Weights of a small segmentation model.
Data: 203450 training examples, 2.3 epochs.
Rows from block 7 of the encoder, named by matrix and row number. Rows with one number belong to one neuron. Each number is 128 + 24 x the weight over its row's rms, rounded and kept within 0 to 255. All counts start at 0. Numbers have three digits each. After the name is the row's rms in percent of the matrix's.
# fc1: MLP up (encoder.blocks.7.mlp.fc1.weight, 288x96), inputs 0-95
# fc2: MLP down (encoder.blocks.7.mlp.fc2.weight, 96x288, transposed), outputs 0-95
fc1.27 086:167127082176125154095122087130165153139111105126122123116112158120114178135108148137124127126119117102140131076085125119150167154175105155117120107134142146146145160116126090133103131139129132126138084137134075139146073099106103148119136108138150161162114106168150137151128140172110130100
fc1.28 104:129118103101161098110170163140110131168141139118085099123103139128139077120146170146121119148151103130120125151134086116069111121105112139136124123123126127159097094166182160150110123094093129097121124136121107158090141136138196112077149132114129111120103156113126145143162117124138140114
fc1.29 120:116134118110163114136145124115132112115136082144162136124097096131123168196158137130166104125082108126129124112171141179144109106131129161154152152146126154136120126112139131118116137108182114181152169130132104153139094148107088149086136098072126131110154118119148125120107145149088140123
fc1.30 095:139136059079118103125140139157116144151134116115132113137112135123096142145141105148192139118126143135118128113096172117143143113157126177133134139174104135103097083158065148126115108097130130126090165141109126149132109093111123119085123128055144099113127118139140125120113132113104129143
fc1.31 088:111109159139112144143102156118149165103136109130137135190144133107135164111116106129149106124128134137116119157126112146135123139120121117164126107078155173050132116085150132097160126140152178126122107124121127163086156119145153128112086143120149093124133179161137141148164099125115148162
fc1.32 095:088140096121108070099150125130144118134117121098145149131110076112150204155116149141102087138142128105115140095158100147138134090136142195160134132179125151115120105112141125100103134114125117134121164119144115086114115167114099119128156102132099130101147148163142124121143158127158141138
fc1.33 067:129119120103094130129134115142135129125135098098105133165135152155125176141072166136118130080097108101135075136126178148140089167148124096143168121076139138137170128141151111107138082132140087076112136131136099101143131127157084121150110134153142124131151154123165135118118113113157131119
fc1.35 135:129125116123139166139141121134124158135123136135106095099130142108128087166130120140163128129113095162155120161118114080114127124119023106129151112119092137082110162113129143146138120069124151115124133109093148131152142143116136140104151153162115096104083142141105106105109144115139168144
fc1.36 055:142119095098140109124165096083102092132129113138131143154109107153150123120107133126118091124126124150082156092126151092128107148158144135117120176145112097142150147155151133162144121167104084096124151112080147108099148116131176106173116097084110075110093140147111130136144145131111119119
fc1.37 076:156159182150112145111136147159096163145111108125162098131159122108135134128147137138153088133135154093147130114180107134136151128095151147173099126100106171145122126133102156135148089162115099109119124122113143158117150099109112167172101082083146129128120123123103121154145094093108155143
fc1.38 076:141162095123111122139123119127161131118074121128122131113149107133153127141127143142130118101124120141168067125113138151173135113171117105138123126124190144108144122133135144051103094089133128123119123120143091101096129127119153105094110126114118160130122109094173123114118103090132143201
fc1.39 172:130137124120137066125203113143127147122157114112120131127096132104134045130129112131136131117145139132132111177154129128179162131106142142141107140126130105120128103137134179134159118179163133126140136144141136133146142143145117110137128116132203155116116089099151150159148111131089138109
fc1.40 136:115192103144166088140133127146086128110105148122117143114136120108147116129128141124133122114105108122163093117148069146237123162153107094149159127129143128181129135090135107158119134137103135148118156141137151139116134099126115116142125135121135147146129140120129151150122150146167095160
fc1.42 094:148155110139168064120156095072096077089112121138085130126125097118089123118105133163121155147116120106132092155151171122098092125092109128108135128084128141181112097112145120157127152104117121100118129134128123115136121147122122089145122136166108094132152116124115100108116136103088127107
fc1.43 119:107126125144099129140139105156155151137151097141112177135120113108172090155152137126121120129123079095082212145081188122092174146135141105128133158156114109127157153135132138137148136136157134183135144110143094112151129120135162128122148109119135129140152123158129136150114149151123111105
fc1.44 088:134159115082140139139136147164146140146150100138064153143149107106147123142134113139085151152140094153127150135104142125100095154162100075134101173153098136161119118104143131154120139138156148160091173105108119134116117121174126135132121103154102140149140106155116125098088110157099109092
fc1.45 061:165109130120176125111103143122154104139139117115141135133133097124145149110112136193123129127115082102156125080135097143132141139123174156120160114143125165121089102088117176173128133093106093116147113110147125099144141150133139121098093108161174164107117117143144178139128110105130106160
fc1.46 094:164126080142112117135127122144162093100174096115109157119131155128128152096109156131146136102135104117107112077120099136138111159128080127148098116123124081116111120149156110149108166155172177141118105129124108108139161164119148140111148100172127127147189129117157140107162090144128129141
fc1.47 076:139116124138094159101125158135114099140133138098106121108117109125166058121127164152139158137156085140122163097103126098111105154149162123101077123136114099169061130115133140136145119167124179135142131125140101161131113123151106118114121115086120096101144126144169139137162156111145106136
fc1.49 119:121155111127112088115111190117134182102112139100116125109148102182107127143132136160213140118105099144147101126142132130122126148119117134140113149133166102138112145101126109068133146127097121115120187123124138159112108146136134122126130141063120162159136112127127134088116126119133094139
fc1.50 127:123129117140154145132139106124152122138114126113136131122149142113112148154112106120135143114127158132145162131146084135120115062015124119143084128103135160119151133045117136117127146125103110100143160111149134112113148124155117128146120153160133136144146107130106117097112165139123156085
fc1.51 072:105161074093098159160140119167128126134156138141141122149143158159122119130170126107134129110130118086165090118100129149147135147121129136126117140112116112124121145139150094136130151152129094125140124101113073110132117155104111098134104172121165113117227076132104105114128113144132141111
fc1.52 086:108139100145130129138109104144112139111161135106085126057144143127137123132109105103087134141112070115140162117132117085148159147183128156154119119115118128110163119060131152106152150114135154104115137135114102130141110157144087122126116095096118158169107121102105101140156122093122091116
fc1.53 060:142126133100137127151158104105144121124098118076178108103132145133110164135133112103120171158120094101143146122142177092097155129130161109089100136102142157129130130166131133136102082167154120114149162105132203118123114118110124114139108137139136161139157147117101168142121129178149146139
fc1.54 135:176103134120106098138058144057114138151132182092159123147101113138097117132138110093091132153159137146110143116075125106129137105131111150136135160133098114112125138150189064131114155101119120129115144108105133123140130135126115097124162153100120135098137148155128138112122133118142142149
fc1.55 092:121127157126175116151119127149130108122139120131113128179126135150133148124142128159107135182096145146145106142142133085150074125121101119112118122131145128186142122109137122163126116163109103153104201132145146143087166101157103124130150146160131169128140093094088132110100160168137104129
fc1.56 081:139133156148131163116116100116131164101132134132100124102139136074155128091112124128150151098162082084108145124156136116143119117170088125105132100124113135130119160100147129133159168136116150125098137111099127131139117123151137137113094145101094213162132129142105147150165149095103115078
fc1.57 087:137121156180124137128128110129187163126147128160167097147138094111112118126145128118122137112132081139113120112136134091155121107092101113142124124142158130141116133106156157092106128124121085145097182107141144118145121117102115143125163148112078173137101099115136129174154187147106169106
fc1.58 102:127096111104157108127187123138119135138108130172115090147169123110130093159134114078114139139101144139101101129170153110099138156112139136109131142097134119107158091148173122144153068110149096133126167146160151120131120117128126110114077150111129121142120089092115138086140103111144154165
fc1.59 076:173142114119129144153123151144125143110136150119134108110149110102150120168148084052133116153120105104108139120122081138142119124180149154095107136130163116136121182112145159093143159125096158102130123091101120143112122110130127140101186121110122117164139162113164132131165149134125116083
fc1.60 080:120137112134133095134129129118131127119075116131127133139154122092134122123140125100114127122096082129107142126140125151126139132130149125119118105169097129090103069115109127110118086069072099149119145135173142141103146128140125146147170076150100153145117103188174115130179144119165141142
fc1.61 121:151128116142164112119074124173118107110137116173107115138162134145124125119124082118144131180115156131133109116147148135126116096109083092120154115167122118146171138127144138128123126161138119133135165075137116113098208130120145129145132102141105104122101124165087150084136163157137134109
fc1.62 105:120150132176118104159132119131142167120141126115102130140124172112132127155181128105129150106116108152127092094142113134112137135084114159126171134173097185118113178142125117154135119150058117137094126116137118165118121119115135149115115123094149147120112163139146124112165124090085158094
fc1.64 083:119082125100106135087144143103092104103145148160126103109119166131088104107138145134079118114140129088106136121122116107120121150128133090118155109135101113103125112128162152161121134208132125100091144155136143141160080133117160109139168096128172139136133119159116128120144122119111068127
fc1.65 097:139126144142097110127116142120136165164086127145142130167109104101180096099145148148128122129118100127158097131106167076134117123103150101138139169165120145132139119124161125155129116173141152124121190121096128132133125183108134136098124144108153194142134114125140154162148154095153103131
fc1.66 124:143132117129126117149162144140096164149171101158074121100123124154131156169126136124105114150157158139150122069137150086130121138105135102152121132130129164133117170154181144113111146152118139197124132137071119166144119129134147104097123122191115135111167151128134125128142142136112138141
fc1.67 097:132161122149093100131193135106173159132131109111089132121129100131149112128155149120093124115102082151120167157143150128133118104096165111119162119177144148082135104111118107090161160173115100150116117157166093168160142134132149119141123128129140167145111109120156120099125145148142130134
fc1.70 107:106103106174094151112123118180099120141123121124117146150117092161135087136116132134137105074110151111155145070082102174107144115157135166151137093097118122146151118126148095124111115152129134138126112138139152135116149104173113135121140133166135102141158157149161124138153162098151092168
fc1.72 088:118116102129126145136120091137134114111107139134125150125118134106147144121127122141135123100128133154118122100128065170108129117141147143140147129156163125112153133143119125093142075167114171175136123093113180163110142131198151130146145163137157174138132122144123134149155095069166078123
fc1.73 117:123129170134072141120108129141124152116146081056101138109138086136132100182155103125139113127105137146139142106101143102154112149166156085135125106108109116132144146137113134171135156140104136116114113117125149122132133132116151118157104150076163152177133149145100124158108140084127089098
fc1.74 141:128148130107144106097109161095130089101131153081156112140073074130079143113116128134140100109156103106108098159126199115128107156107148100101093132129128138133123106124124135083090094110135131102122127119105121160177159143112132113126122128150130122131160109137144141165172147104137108115
fc1.75 102:136109125123078145140159168093188132133097137152180145150111136111110125157159150119183103121156097134117119140084090142136155148097114167151112152130128123123116107153121169094127132107141121082109163115143109125118111112140139147153148121075132175155115124123130150132142128106150104089
fc1.76 084:132133101171110111139160084103115127123139150124094117129065121153171109157125126101092126182126110101114125153085129086138071152167154123137149119124131139147128113136151161145156121172125143090163139132125145144142102103108111114124110096100146145130110109143120127152125105110091123071
fc1.77 083:105099153137141137137086111129107151115160101079154104082105135098159119126117118133164107074156085130148137135135146150143124097126143159146101133054135145126108122158182140102126156108106122107099127121159146136159124138095151151112102154159125098152130145120108150141142122081122135104
fc1.78 112:116102114109121096113181123154154120154143146153153166114130136108159065173112106159084126135105111120116136141158130151155143109098116149116118132048111117140122122114093132152123146142099132061091164135151120158136111125150120109132111129135122164132121160136092111094137102104119120118
fc1.79 070:137105141142126103130075147120116162133178126146130100111142162108114069110146087146103151148079132141133096117148110145185156121155086125131136097128097133152106143059122099128140168088148120107153118142097124112137121119117112149096114085142114128137099123153123115147145141106130148161
fc1.80 135:125118141174154069108132141126149133106158152139143117131100068129079111140146142098128150132151078149134099126137137109146124137109115135152136087088147094122132125127120137127139124103179079139130142103137157136118126129142124111111151166114148135143096097093097114133146168102090126059
fc1.81 055:137121137101095131106141128135144132094115137088152108080082110157109178139119100172134150081107129120130110101123112113145143121147129096123143115096130152126096074129155133167158131120119104138104106147119169128094116150132099146138115112153104171100164124141087122101150107180109088117
fc1.82 115:120142089126132098100200141145089153114126151124103098109141131120146168133089130124104150147137101128138164132098187083150125116185120155123100104117152108124087153145191120132136122173137144111134082120103162133125139125133161128128115123127118167139173125145115131119142140152125132107
fc1.83 081:099139121115100115113143099122144110135136175134118160109184141096188125091130141117120132093178060136107168145102141115132127104139128124115129142137142150130120121116120145075125115153142127148131119089122133123113157136129135176135155118131099173150130154158067090136121139125096094101
fc1.84 084:156114105134110135129139118124113140109166116095082115073125143141138114135120154114127152088108114114067115138140068141116160108152117184107131148145116102091122120120137102123108131064087109138116129122134066141111151119134159134117152127096126149130125147127110155140152166153099124081
fc1.85 118:113104144128147140109129132088124113096133142095153106106120137142100132125123135132108145117120116125128072160111186139058164171116143085116090129116118122128076134165122140120131126121143106084120095147121154090151147157126107049148119155134149113144170119117101140139131147140123144145
fc1.86 083:180121102151144141131072140150117103139066150121087094088130134174170151104144128104115127085139086117122105147155112096126173138133169135159145109112104147147120165134140132137135126137112171103103130127128159118131143108112149151102119086125127140172145134126091125153091122130106108116
fc1.88 092:145119146100167168154143106125150135093142117115047095132135127142102095127124133136108160135100145125131156116110083122171091130166132166129132099139131126126159125165153108151122162108149115093121160109101145110129148102167138101163176106139105131108147151157138081138123145112098123136
fc1.89 118:137123162166109113105145126092105086146107147138106111163150121094150115140096122144150145128130177111091093179158133175052123159108147158124142119129123135145121089125129126108132150123097174141119111163122134089121127114110156116145153113161137113136118136133122121085097153085137125096
fc1.90 106:137134116120133140143145135180129186120150135109090134129096099131147134136100135136120107138118132126093041136149142108122131123156163075131132090134137155048133131128125131137101111112118106088142061152156099138157154108122138135155120149101119152113133119121109139139135125127132123173
fc1.91 058:121122168145134121146159183143143081154128133133126157171114090093134141120137140129152132152175142143110148164148098096124098109119118111129120101132140153146082125162155107120137126157151130211150153163109147118109131172136128121142115155158130141106152080130125119101147125154114102099
fc1.93 070:136109089161121116131128143173129106156057112105119112147165146153136117103136113112107134120103141102129150129154091163173132121121142145128140170108111126096147145159112141154081155114128129136138118130114113048129117154156168106107093173134096153096119139139119114141130153145111161107
fc1.94 126:134109192152139129147124122109126137120147103094104095127137157144121140086134147145124158148084118129146135121142182094137180143102086075168156161123115146144110081093099135162129157127094161120149143143091134097141109121123147136144142134143057132137146134131130125149132144134149104124
fc1.95 125:127155135133120125115152161121139137085151110089078139094149153126184137137131159143132132109132098144128179155144158124088151133165092139101152112099109099147137111104143125128137124099122124166102055122096065149132122101114131143140128141086128137170143132120144124123134142121143119078
fc1.96 071:162103159160137133124133149128092129096107140093136104134152124112141103089143102117123146146093101128152081093152103138164128135174071105146131163123099122143079200155110120133122149097133141094122175111114122149151127110104103135136152116139132115123109161103098120135149091109103133140
fc1.97 084:109115067126151156091120140168125131141138136105112161123163154149163134145130118151098119134139144130128177157092124133087122164157147159139143074106120114114143099116131132089127100102134103133116139122166118119067139117132141143123154111114143117120160103144132084080130159129167162171
fc1.98 078:152129102147131146148136116102080118137092175064104106141103147161157146147132150150128171112138106141145096135143131114122130080148130115168124173164148129150140118120099142086114139097115111133101134136121156102128112133149127119117147088135149187147118113120113111157168152070147102123
fc1.99 076:159140151116141170100125144107143112122145147143107120123124168111128165135130099099085150099130108115108134098128113105142154130120113139120130133084071141142120146158156096112123173158116123101069109104138092116101122125135163175142170133125086158152129116137118157124158124095136128061
fc1.100 058:137093101136137119122126093088142133107118109112115135146122084087160150107134157131142133106134113121140156104168124117163107103100157122097156133108130139126136175149104149134088115118130137142194118115096097121148157161138104142125149096120116134127123138147159089148209176142111160132
fc1.101 097:144106149178105133116124111135176153112155129095177119114123134145120123111125123168141145152089111124107143152095093137130157155123169122117145123138137126166168120133151146092118144069123090179128122112125157127112159110119122136103135093146118147109145137124174141162120125134072161180
fc1.102 064:116120150149141138153110089121154142120137142164083106123120112138134127138164125102135156147129154108106158162086097118150123088137107149107126131190133166133085091105068111155125151134135128113126110127095103130176110118111136168154116120159112145151140173147132147109173133131099079122
fc1.104 072:148110114121127119134173120135077123153151091124096110121143129113130109138136100117082096067124125102116102134130101168111133152090145125102138139086150140164132172178129112130092128131125142136115172146140124099119131122160099106155137131083176112151188131132117112157151134136148122165
fc2.27 081:073103145097122104132109108153109099100072112113103132120116110130151129152127104106140101145162146123142102124144141122158151151126163119090153080109115078117114153122132132118141120092149096137116112098142177138167092151112101076151107080159108147133089129154122153126127133103136098116
fc2.28 104:126151138111129071148149122141119139166140092163112137139161127117143127131129118120103128166111159133090122123165129139122096114076118105150101153139148124158125132156183119140097174128115116100114167137180112150158120090148126104111150094133120092095115124114125141077104134155130181103
fc2.29 105:101159092099138114135106158109118129124149097140107193123110143150148120151106129089147158133151146110148136140120158136133130122125109126084137137096114104112168139164114120112125087155135144099144123117146171117159180090145103099117104149173145136127128083162118147126161132120167171171
fc2.30 091:107130151145122130133118160148127130102143102143129105112123146177169103176152108100149078133111113087136113149151135144129120138165133141123144120148117094114160127170072136133091142163129172115140127160121166109132092137117089118113119131152131149131136099128136147096158166192162152096
fc2.31 095:136107122162116124108178090104136143155138118123125109074090154103137101113103142129114169140070113113118110101101116091116110148186156142116110105131136150084168118138115094129145138137110091120145158141131117103078149100151115122116123113116181134147128166161137137142117101123083121120
fc2.32 086:134161127170125141131111104133120149115111144121136177162125131099133118114153109172147094169104109152147149122148141094117157116122129083104137116128109094115158154131139143092147131143107150120125124101141179163120131094103179071091138115118167117128099105136155162109137179103101132164
fc2.33 066:150082156128172145116105117128125061135115129095168118116103122160119095086143133124187164117161137108104155122130156147089112131147166137119136129143154133127131153146157135145131103110117087107136092122123146118129126144099139131157150118068126108140099135095124144091157070123129157135
fc2.35 180:107150128105153119085144111134157120136134184126103141166157120099155107101139135128064129083107100133127153119112125096115141157166121143133112146132118150155096145091139105123146170121176166173149118135123095105157059121116116123114130157120101091096136147108134135137127125131093117113
fc2.36 052:089114130178133108144090104121156113106165145123122134162144148153150154167098149109124188138091104137141122118172154125111113087151153106132142130139109119110108118072128127124130093138132178123142144125097120119137133154137157087118157102075116127135145156170141177122152135131146164135
fc2.37 070:100154135158103138110144127132124152154107098118106085140144133139117132135109134127147144117089124129108143145059161137093134093183166116109137110143135137193119135103144166120079161135131152146115122118118134119139131131099129129136075126149150119198117085133130147132122102159105093096
fc2.38 072:148133152119155144090125125143099125113093129117115121104150127151148074131147117116173109133133135151112125154129148130121096149196169122097146136129170125145179136179107126133128134147109113180124095145126149145092124133114157166141108162154184107156080112148125111122100121141101110114
fc2.39 206:111092125076084122135090097135097105140143162148161127157128124153123145122109135113114103090134157126130115086094125131093141119149133122137141107169147148092080136123125146139120131118144055128161123167105139136166104162132108144151113119119097148122105119132101139104155150158177097094
fc2.40 144:118122155126176119096105139109103109127094149145139135093109151117150107122145112122127116154131109121135121120135134161178111138089123155153142119099103083164121131173109109144166077128098080126119104112098190112079091114118137144139151137167147102115149153160156099124159129120102144144
fc2.42 088:143152163113158183131154167115101100151136091132162162074153129118118153089103130160144132149152127102146155095091165143096133103104121129152132122125134118121112124167134165123115073132121133113144113150117138138159163136144120173136142116126157096126099126079119114164102137144128155169
fc2.43 134:123116155115115137137123117126112124118129124152159117136136115143048175129117140151135104080119130127156116099127127163127170114082143123101138148164144138107119080081125137116144118151137098145103127099136086151133086095150111099151102107129167141150137149097140184104136126134171089117
fc2.44 084:106153101147126135123094150137111077066133155139124118148110127101089137162150120115119168112150145123149138150100146135114158112084087154149171124083143109130139139098162120155149150123158092136111119143113117111099121129168123129187151162122131141164141147106147150121132102155175116156
fc2.45 064:105173148097124180133119126120139138157147118110142134143129112186138137148124174106128137130157128128095127132109130120164151127115138123154130161112136148138112156114130137111174090121138134171120128117104173101139161157141151175118116085121149096103115153168147131141124140135065081183
fc2.46 093:103107143120161171139157068144130140124153069078151162113088093105095130161149126130120109113152146135125128100168152077121118121070184115110140125106122142088149154153141134140130129141093109133121141125129122121113179110135107104148126122106124125109140119142126172138111103119161116138
fc2.47 074:092065131107142125136121111115128165158154130166150123183119161149108134120107164087147128095146115128124134155138164136132102109079117111131143175120143139162080138139154119131135115142137082134125124096163073152143122131142140120137125133123135108123147120128101139111101186062124113122
fc2.49 117:150126116162132128172185141085109142101105123117155150072119164124148138155148122067191108114096148107147126123129130170165101136124083134118130126098127104144124116155092142168097144116117146108121089106134124131123095111119137109149141139138128172140082115165126110132105130118140124099
fc2.50 139:143121113132126120159114170115167144173143129151122127140102106086105150108113113161141108094059081116160115120111103154114106138130129130132099112145126153119092093079137127117120149115142116065135123089114137102096142154093183134144137121116148145150132162126119105137084117159132153107
fc2.51 065:132120155105185163115137108149131129147163123124107120105108139164126149109109144154123181108161101131135127160126126129115156119151146161131129149141136139125102118154173098122132080127140121097134117047114123157152097117137138121154187141097147132104135101150120109113143116166115185156
fc2.52 071:128122104116114043132140117132108083088122174117141128179143117124152126130177131134108134108144140134146114158096124105157132111107116135162147144118143145170169126134153114143148130129128121171134133084111117077151124171125135114131167171122113132104134170136092138136139136103168102104
fc2.53 059:144135110134150146122102167157113126132116108149096115118142085153117080079126113152121120108113150099142094125142106094161164138152131142099178142125151096159132157147165118118083110129134095156127127134141108119098108168131140137148097111105107125123159124079107116108180110109095076143
fc2.54 178:133137166174111110138109151124138098151129133067106127088094126122139092098108114106138115153143113138116134143131140118138120131091090131103062162121129134135128118137109136114165138104130127113092124173144128144120149100119067142108066149132091149111152127121135126161157121136072161105
fc2.55 098:154130147052162147117109122112128113131153109143151127110136134112129134122145129120106132081123124140134117161093125135120111087061102143150153144104107129156098136103110113119132122143130118122092125143109153074064144137131159170106117114110125147110128110117123077185109162141128172138
fc2.56 088:109133123165085079131141113101132112138114175114108105155122131114106135111161125114166111150168150158122119134116128113124097113141155106105146112126129102116118147158198137130127106129157080105095096101115117111147112116156109095139145142090081130132090106177102116089121139131156098093
fc2.57 086:131140064125115122114084116089136122158090109145123142165166145129148129178179106144113116102082153147138115133107158120098124109142142131150145134141119132156136156132160145131112164146095110105124121109101162135095077114106162152126096143163129086137087145126134102139101153163143118106
fc2.58 104:188175149100178157098105108126109126144139144136173143138143138134158141136144132177075143102110125119111131128111106179128119105100071111145121150161132139145138134125123128120113126130105155156189089159162105125116129102116140157125128156107135111128171091099109112147145106144117140134
fc2.59 069:120115132154102054129121104107115088109155132095134081090163105108129131162136167123135124046201154149081130135149101114117119145130131138107109103128154118151131138108126149141147099122124109114117114111127137119167138137144116136113167120109154103133094160108126125087116112112140129124
fc2.60 077:154150122134124164155090110112129171118114175132127183119130141106149155163186107159151069142141119111139105104117123179142146095117138128138162160145137113123112134148135122135150125150137163113152155093140186088114115107126145113119113139156133124109110158150135081169101152121117138128
fc2.61 116:158116147132087156100106138117113139139139138123110107125157126146144134114126136157097173139137116147183107155121113097102117162096181161176127071129110133141151108116098104134132096135095129135145127117106186140122149135125095162103125125110154108120180125132123130201127146132114154151
fc2.62 112:136107085153093135145123056164115082106126164130112118126126145124128125128104117160125080133161113122146121147109114112125108146099101139132116136099113099141182126141140176154090179099154129121107141147088117132147076116144155109094134117139090133163130113095124145120132153128118110086
fc2.64 086:091112128140157132141118114134145149135084103134121109102153110101143144094099160152107154125098124096089093173126133108120094108156160111116155140194113117118093124154126131109113074129124089169099127158137152113170134180141153147122137106091129102113140146137139121150162102095115141135
fc2.65 080:131112147129094131116146154159135106117125097137134124091120111120125122087125131115165079142116160129145108133121147097100180086098099136109161132140152130137066146129169153124121118138129091127126126129117186119117101119156143175121084131116150169148140089110134095097106142181111131097
fc2.66 139:118142138107142139136106133129108139145074148143134182140146116123108177081123138129109093073123115153120136157138153101135193104109116100104125123130128135136115090082154128114124111113144117133135150128068129127068155150130163107132108118165071142130139131100121131125105127108161126093
fc2.67 103:131118102119103112091120125096127073123144149117144109136128159089145133134132128117105084107104178098128117097101127138112151106143079129154122151134144104140077117090070115132148117128123158094176119131163086081108111115135122157104097126148086138139129138124111149146084129113147092119
fc2.70 108:138121184131166150157135096112118154145159103100130122106106158146129184142134157152135117165139097099067136138141107147143152138125142131105103138131120151120059158167125116133129142109125112166091147117136162136143146124117134113124138066120164162120122120126156156132106141106168163118
fc2.72 071:179125134125146109100154168145160140106170139130103118117130101128118106096139118137145144167137142139110131160142123113155113106152133152090104161105113130122112113136102104128152132158114123126108113108087149065063129141141134111146169119120138155123112115167147151141125076092096131063
fc2.73 110:093102106169161118128157130147091104122148122144103139187119133144124140164075127090136127123127146105127134134123113148113134142132132154100124179104157109172102096135124086093126093152116108115128091119108093120086116142151130151153137132116111140153153129153131138043131133126156108102
fc2.74 138:078139164115118115131130155111106122147127094141145122101120119177116100125143089142131104179140162094122104102149156108154134133129140151142164131122117134067117125145077181130157081127080143089103123127115147152129130152132098144107116116121132130126142152082129080140132142154091145150
fc2.75 103:134063090188100142142144079105114149144115130138091107147102136160126120174114124114181110109128107128122104079183128131118133111156144097149118148140145133130139145116124157148143140109108142142099116126168138116103110124114147118145101134160127105114148118129149144064094100130085138147
fc2.76 081:127118121142091124127111123157120097126129162146127126135139102102105128105137133119131098071134111113107134142089171133085149132097087119074116161137140102164124143145156128113100093136165078145187133129119096096153116156132161132137155113146098164152117129112102168136121156169153102121
fc2.77 069:154073118100104085123176100128151143123155115132098131138127135080130123135110127102121132143148149147141113107153108124148121141135125135124128146133128125197108143146153136117127130093169087157098102096132131146162087181134116103104099150130115103126078099168143101102140161114102117087
fc2.78 100:172112155170096141138139128130145122131131156135116120143121122103144193140164142125105148102099082137101156156091118146139136120105126133114112139118168145169138110081124142136100112118170109149154132124153080128148098081120112121137117130112114159156144151070152173084113123137135115092
fc2.79 071:095131114122129116117156095101146166129131143111139117110118130125183142104148121123090145167156139114101108141098135137144117143163108132180063103150139136114113122163161093126130134099113083130147100123078148180113157136107107147136145130114089117147144158157131086161151167132112109111
fc2.80 150:105172160085124136142123127133138117171111082185098106144131157157147153161160095135124089099107184104138134136133115124164105101120122143125117156119135123155141125176128121116099164145092110131140119108114116135107130135151135127148129151142154141115111146100117138100114137181179152072
fc2.81 058:130144101150108157141170135181156163127119186109111147140131131097138123131120205148158126121116111141142147098125140133125079138143122138158129146137126111128119133095141119133150134108166149144117125120126142099106128107113093087115156115135086131085109138153119165185149105066141153132
fc2.82 110:163120135183125121108113158102144137142104128130153121124133094078116134113164130100147096114142147107124135107115143114147128109140114139131124088154138106129108134135201110130137119134156129102196116078090115138096118148118088118142124098080106125123185160118130170118133151105144105098
fc2.83 093:197161120181111088136129133110126105113109186134099126127119147152094149106142102145145144165110120139157103127158128135137144090119129115110131104129147092070110110105123135143107131138153128102136154127147085118130144094107140077160104148094139115119118133122150119085128129110152085083
fc2.84 084:129113098079095087159130107123102110136134157107116128177137124112149118114125136138142110143165087134108145102131094175160084166099122140132111100130148150149147130118146130146149138129097105139151178110115130084144122119132126105120161121099112147109102124158133135136122128090193186085
fc2.85 114:119091131076149127151119153126121139153130070152137133086129093146121131056103163133119128136115150112137135120142126129144134157178131152128119146137147132121139101177122110128095097142104157111115099107135070175128163129121124156154158092089139145139139102116086097127121145145132149162
fc2.86 086:109151131124117128153149180123132115101131153125140140097145097160099100110142132126138097144121176157098127147106178134142160160122102140093164127128132104142122130181120165133143109165107104138079147135192122122152185140125084125136149136177139136137071114108118126129115134114134121115
fc2.88 091:110174128132128067131073120119152137139148120108177138137124125111142135165120139095135149137097139102114151135149119159101130143127127100074129108129141095166182135145141113114115120142107123168151066157120145145124167129113153156150166077086123100104128117138148137131118107125169142129
fc2.89 120:155112128113145135126134135153130164138178111128168115077118120089140151139099109134130126110095098196119159107126125157168117147097070122130104144142177156108131137148108133115127121115145122084073134177126127114131173141134104144119144118140155094133124119097114095158140115140168140141
fc2.90 097:120105124101181116152131151136135145117146130140151155104149117134164123114117149150178122088145135090108130121100124124205122153167109146116137171094149138138163114144083079140152118141114096137134120118160156120084145146125147160156151124107123149129124152164146129165155104091146120157
fc2.91 063:175149110084125155120122146139150098136133139127112159109149139083118116117148144110127159108121090112135193115100100161124128122073084149137130135146145095117046132095163105115141115123123078134129149156140131147118120099132144137172131119128139158095154113144138118123128115127166165128
fc2.93 067:180134129129092133162090174140101116112112085131129133117148119125151118093132133163107150138137176107131118120134169087100164181135127139135098124168144136112161141166124152119105139129149112107127139153122142128170170076112163134101121094068126128116116124146159100130125098126156134146
fc2.94 124:077121112101165106138150116146156081145142094144141145125140139108131105101172122119123111129110147150161108125098077140118128166126148128132129150138079122135177102131117160150134126118109077109075135116107112132127128133121110140130130102144064113137138114145083067114099097142145107102
fc2.95 119:127086086134145100130140149128075138150115141142140123174132124129084130144159118117165139081192168156120117089071114127138150139145146120163114115109124134115117131108137152142142112138156091102086144108124099141175137110104112104139126139080123111108112139145099140121100103097149093105
fc2.96 067:144114141126101076127134127108107113149119155104169133135117136092146095141145137149103113106149122143127114146115154113138114154147170140126127095135150169179134132114116143127115121130162128111130092122102123103086130172108157162079140115100121094115128154104135099150119220078132124116
fc2.97 072:152136168164144138163103107154117130117126112140146120130092131145120151148166126118133125090100057120126133124108109188153168109103147123084135113141122141106149148125129130149171183150155141134110166073151140114100148092127101087127165132149149119127124141115116171162139121138140141142
fc2.98 067:147133116093144127156133133129148138131142170133135143130113098142161103109165112095152088179121170188151151118138132126168143146139128149129134116163132147148114173211142136121136104137136096165107158120113154108124106160124123122117147117140093174151120107122126083139124147138128170103
fc2.99 075:096114110114152058124135142136127098103167151110132117167151113173165128165115126132102123141171108140093126146156118092097122121150157129116146129145122123107120129183167133135116162130128112119116149104159121140116132130119118068157153129122071145161069153118138125107113103147117161128
fc2.100 064:136123121151095099148138096119104093157140132141120167137154137143099151114143154131115150154132166126090091156124120086043101130123176111173184120127138106132110147123132145135138120127125108134151144110131127131150156131144171108151084074111117116088107140144106116122113136104138136168
fc2.101 090:089103121133105171130098059139108158116077095140100131141111151115132182146104137112125168139088137155125110133139124120090121103133162101139107107129123131115162136098119151136086130121129157151136108115116152134090125109130108105103122147128122103111093140146130148163128104094176081170
fc2.102 059:094180099123075105113151133138163052120120133155113115121118127118162102133129145195143128141153099143118120137128116145100133124085131142119144173118132124125129101087101120154112112116101149152107175136128116088162116140152109144122121079139104176124122159155114141144122119144107127159
fc2.104 067:139115138132146136125110120134160177164159106093159114124117118104124115131079122120103141173110096107115153133141106136127150109098130108105093138161142131156074126155157121098108079134130089158149071113163123162111147104130117150112138096106133118125165096090148104116102131155106173138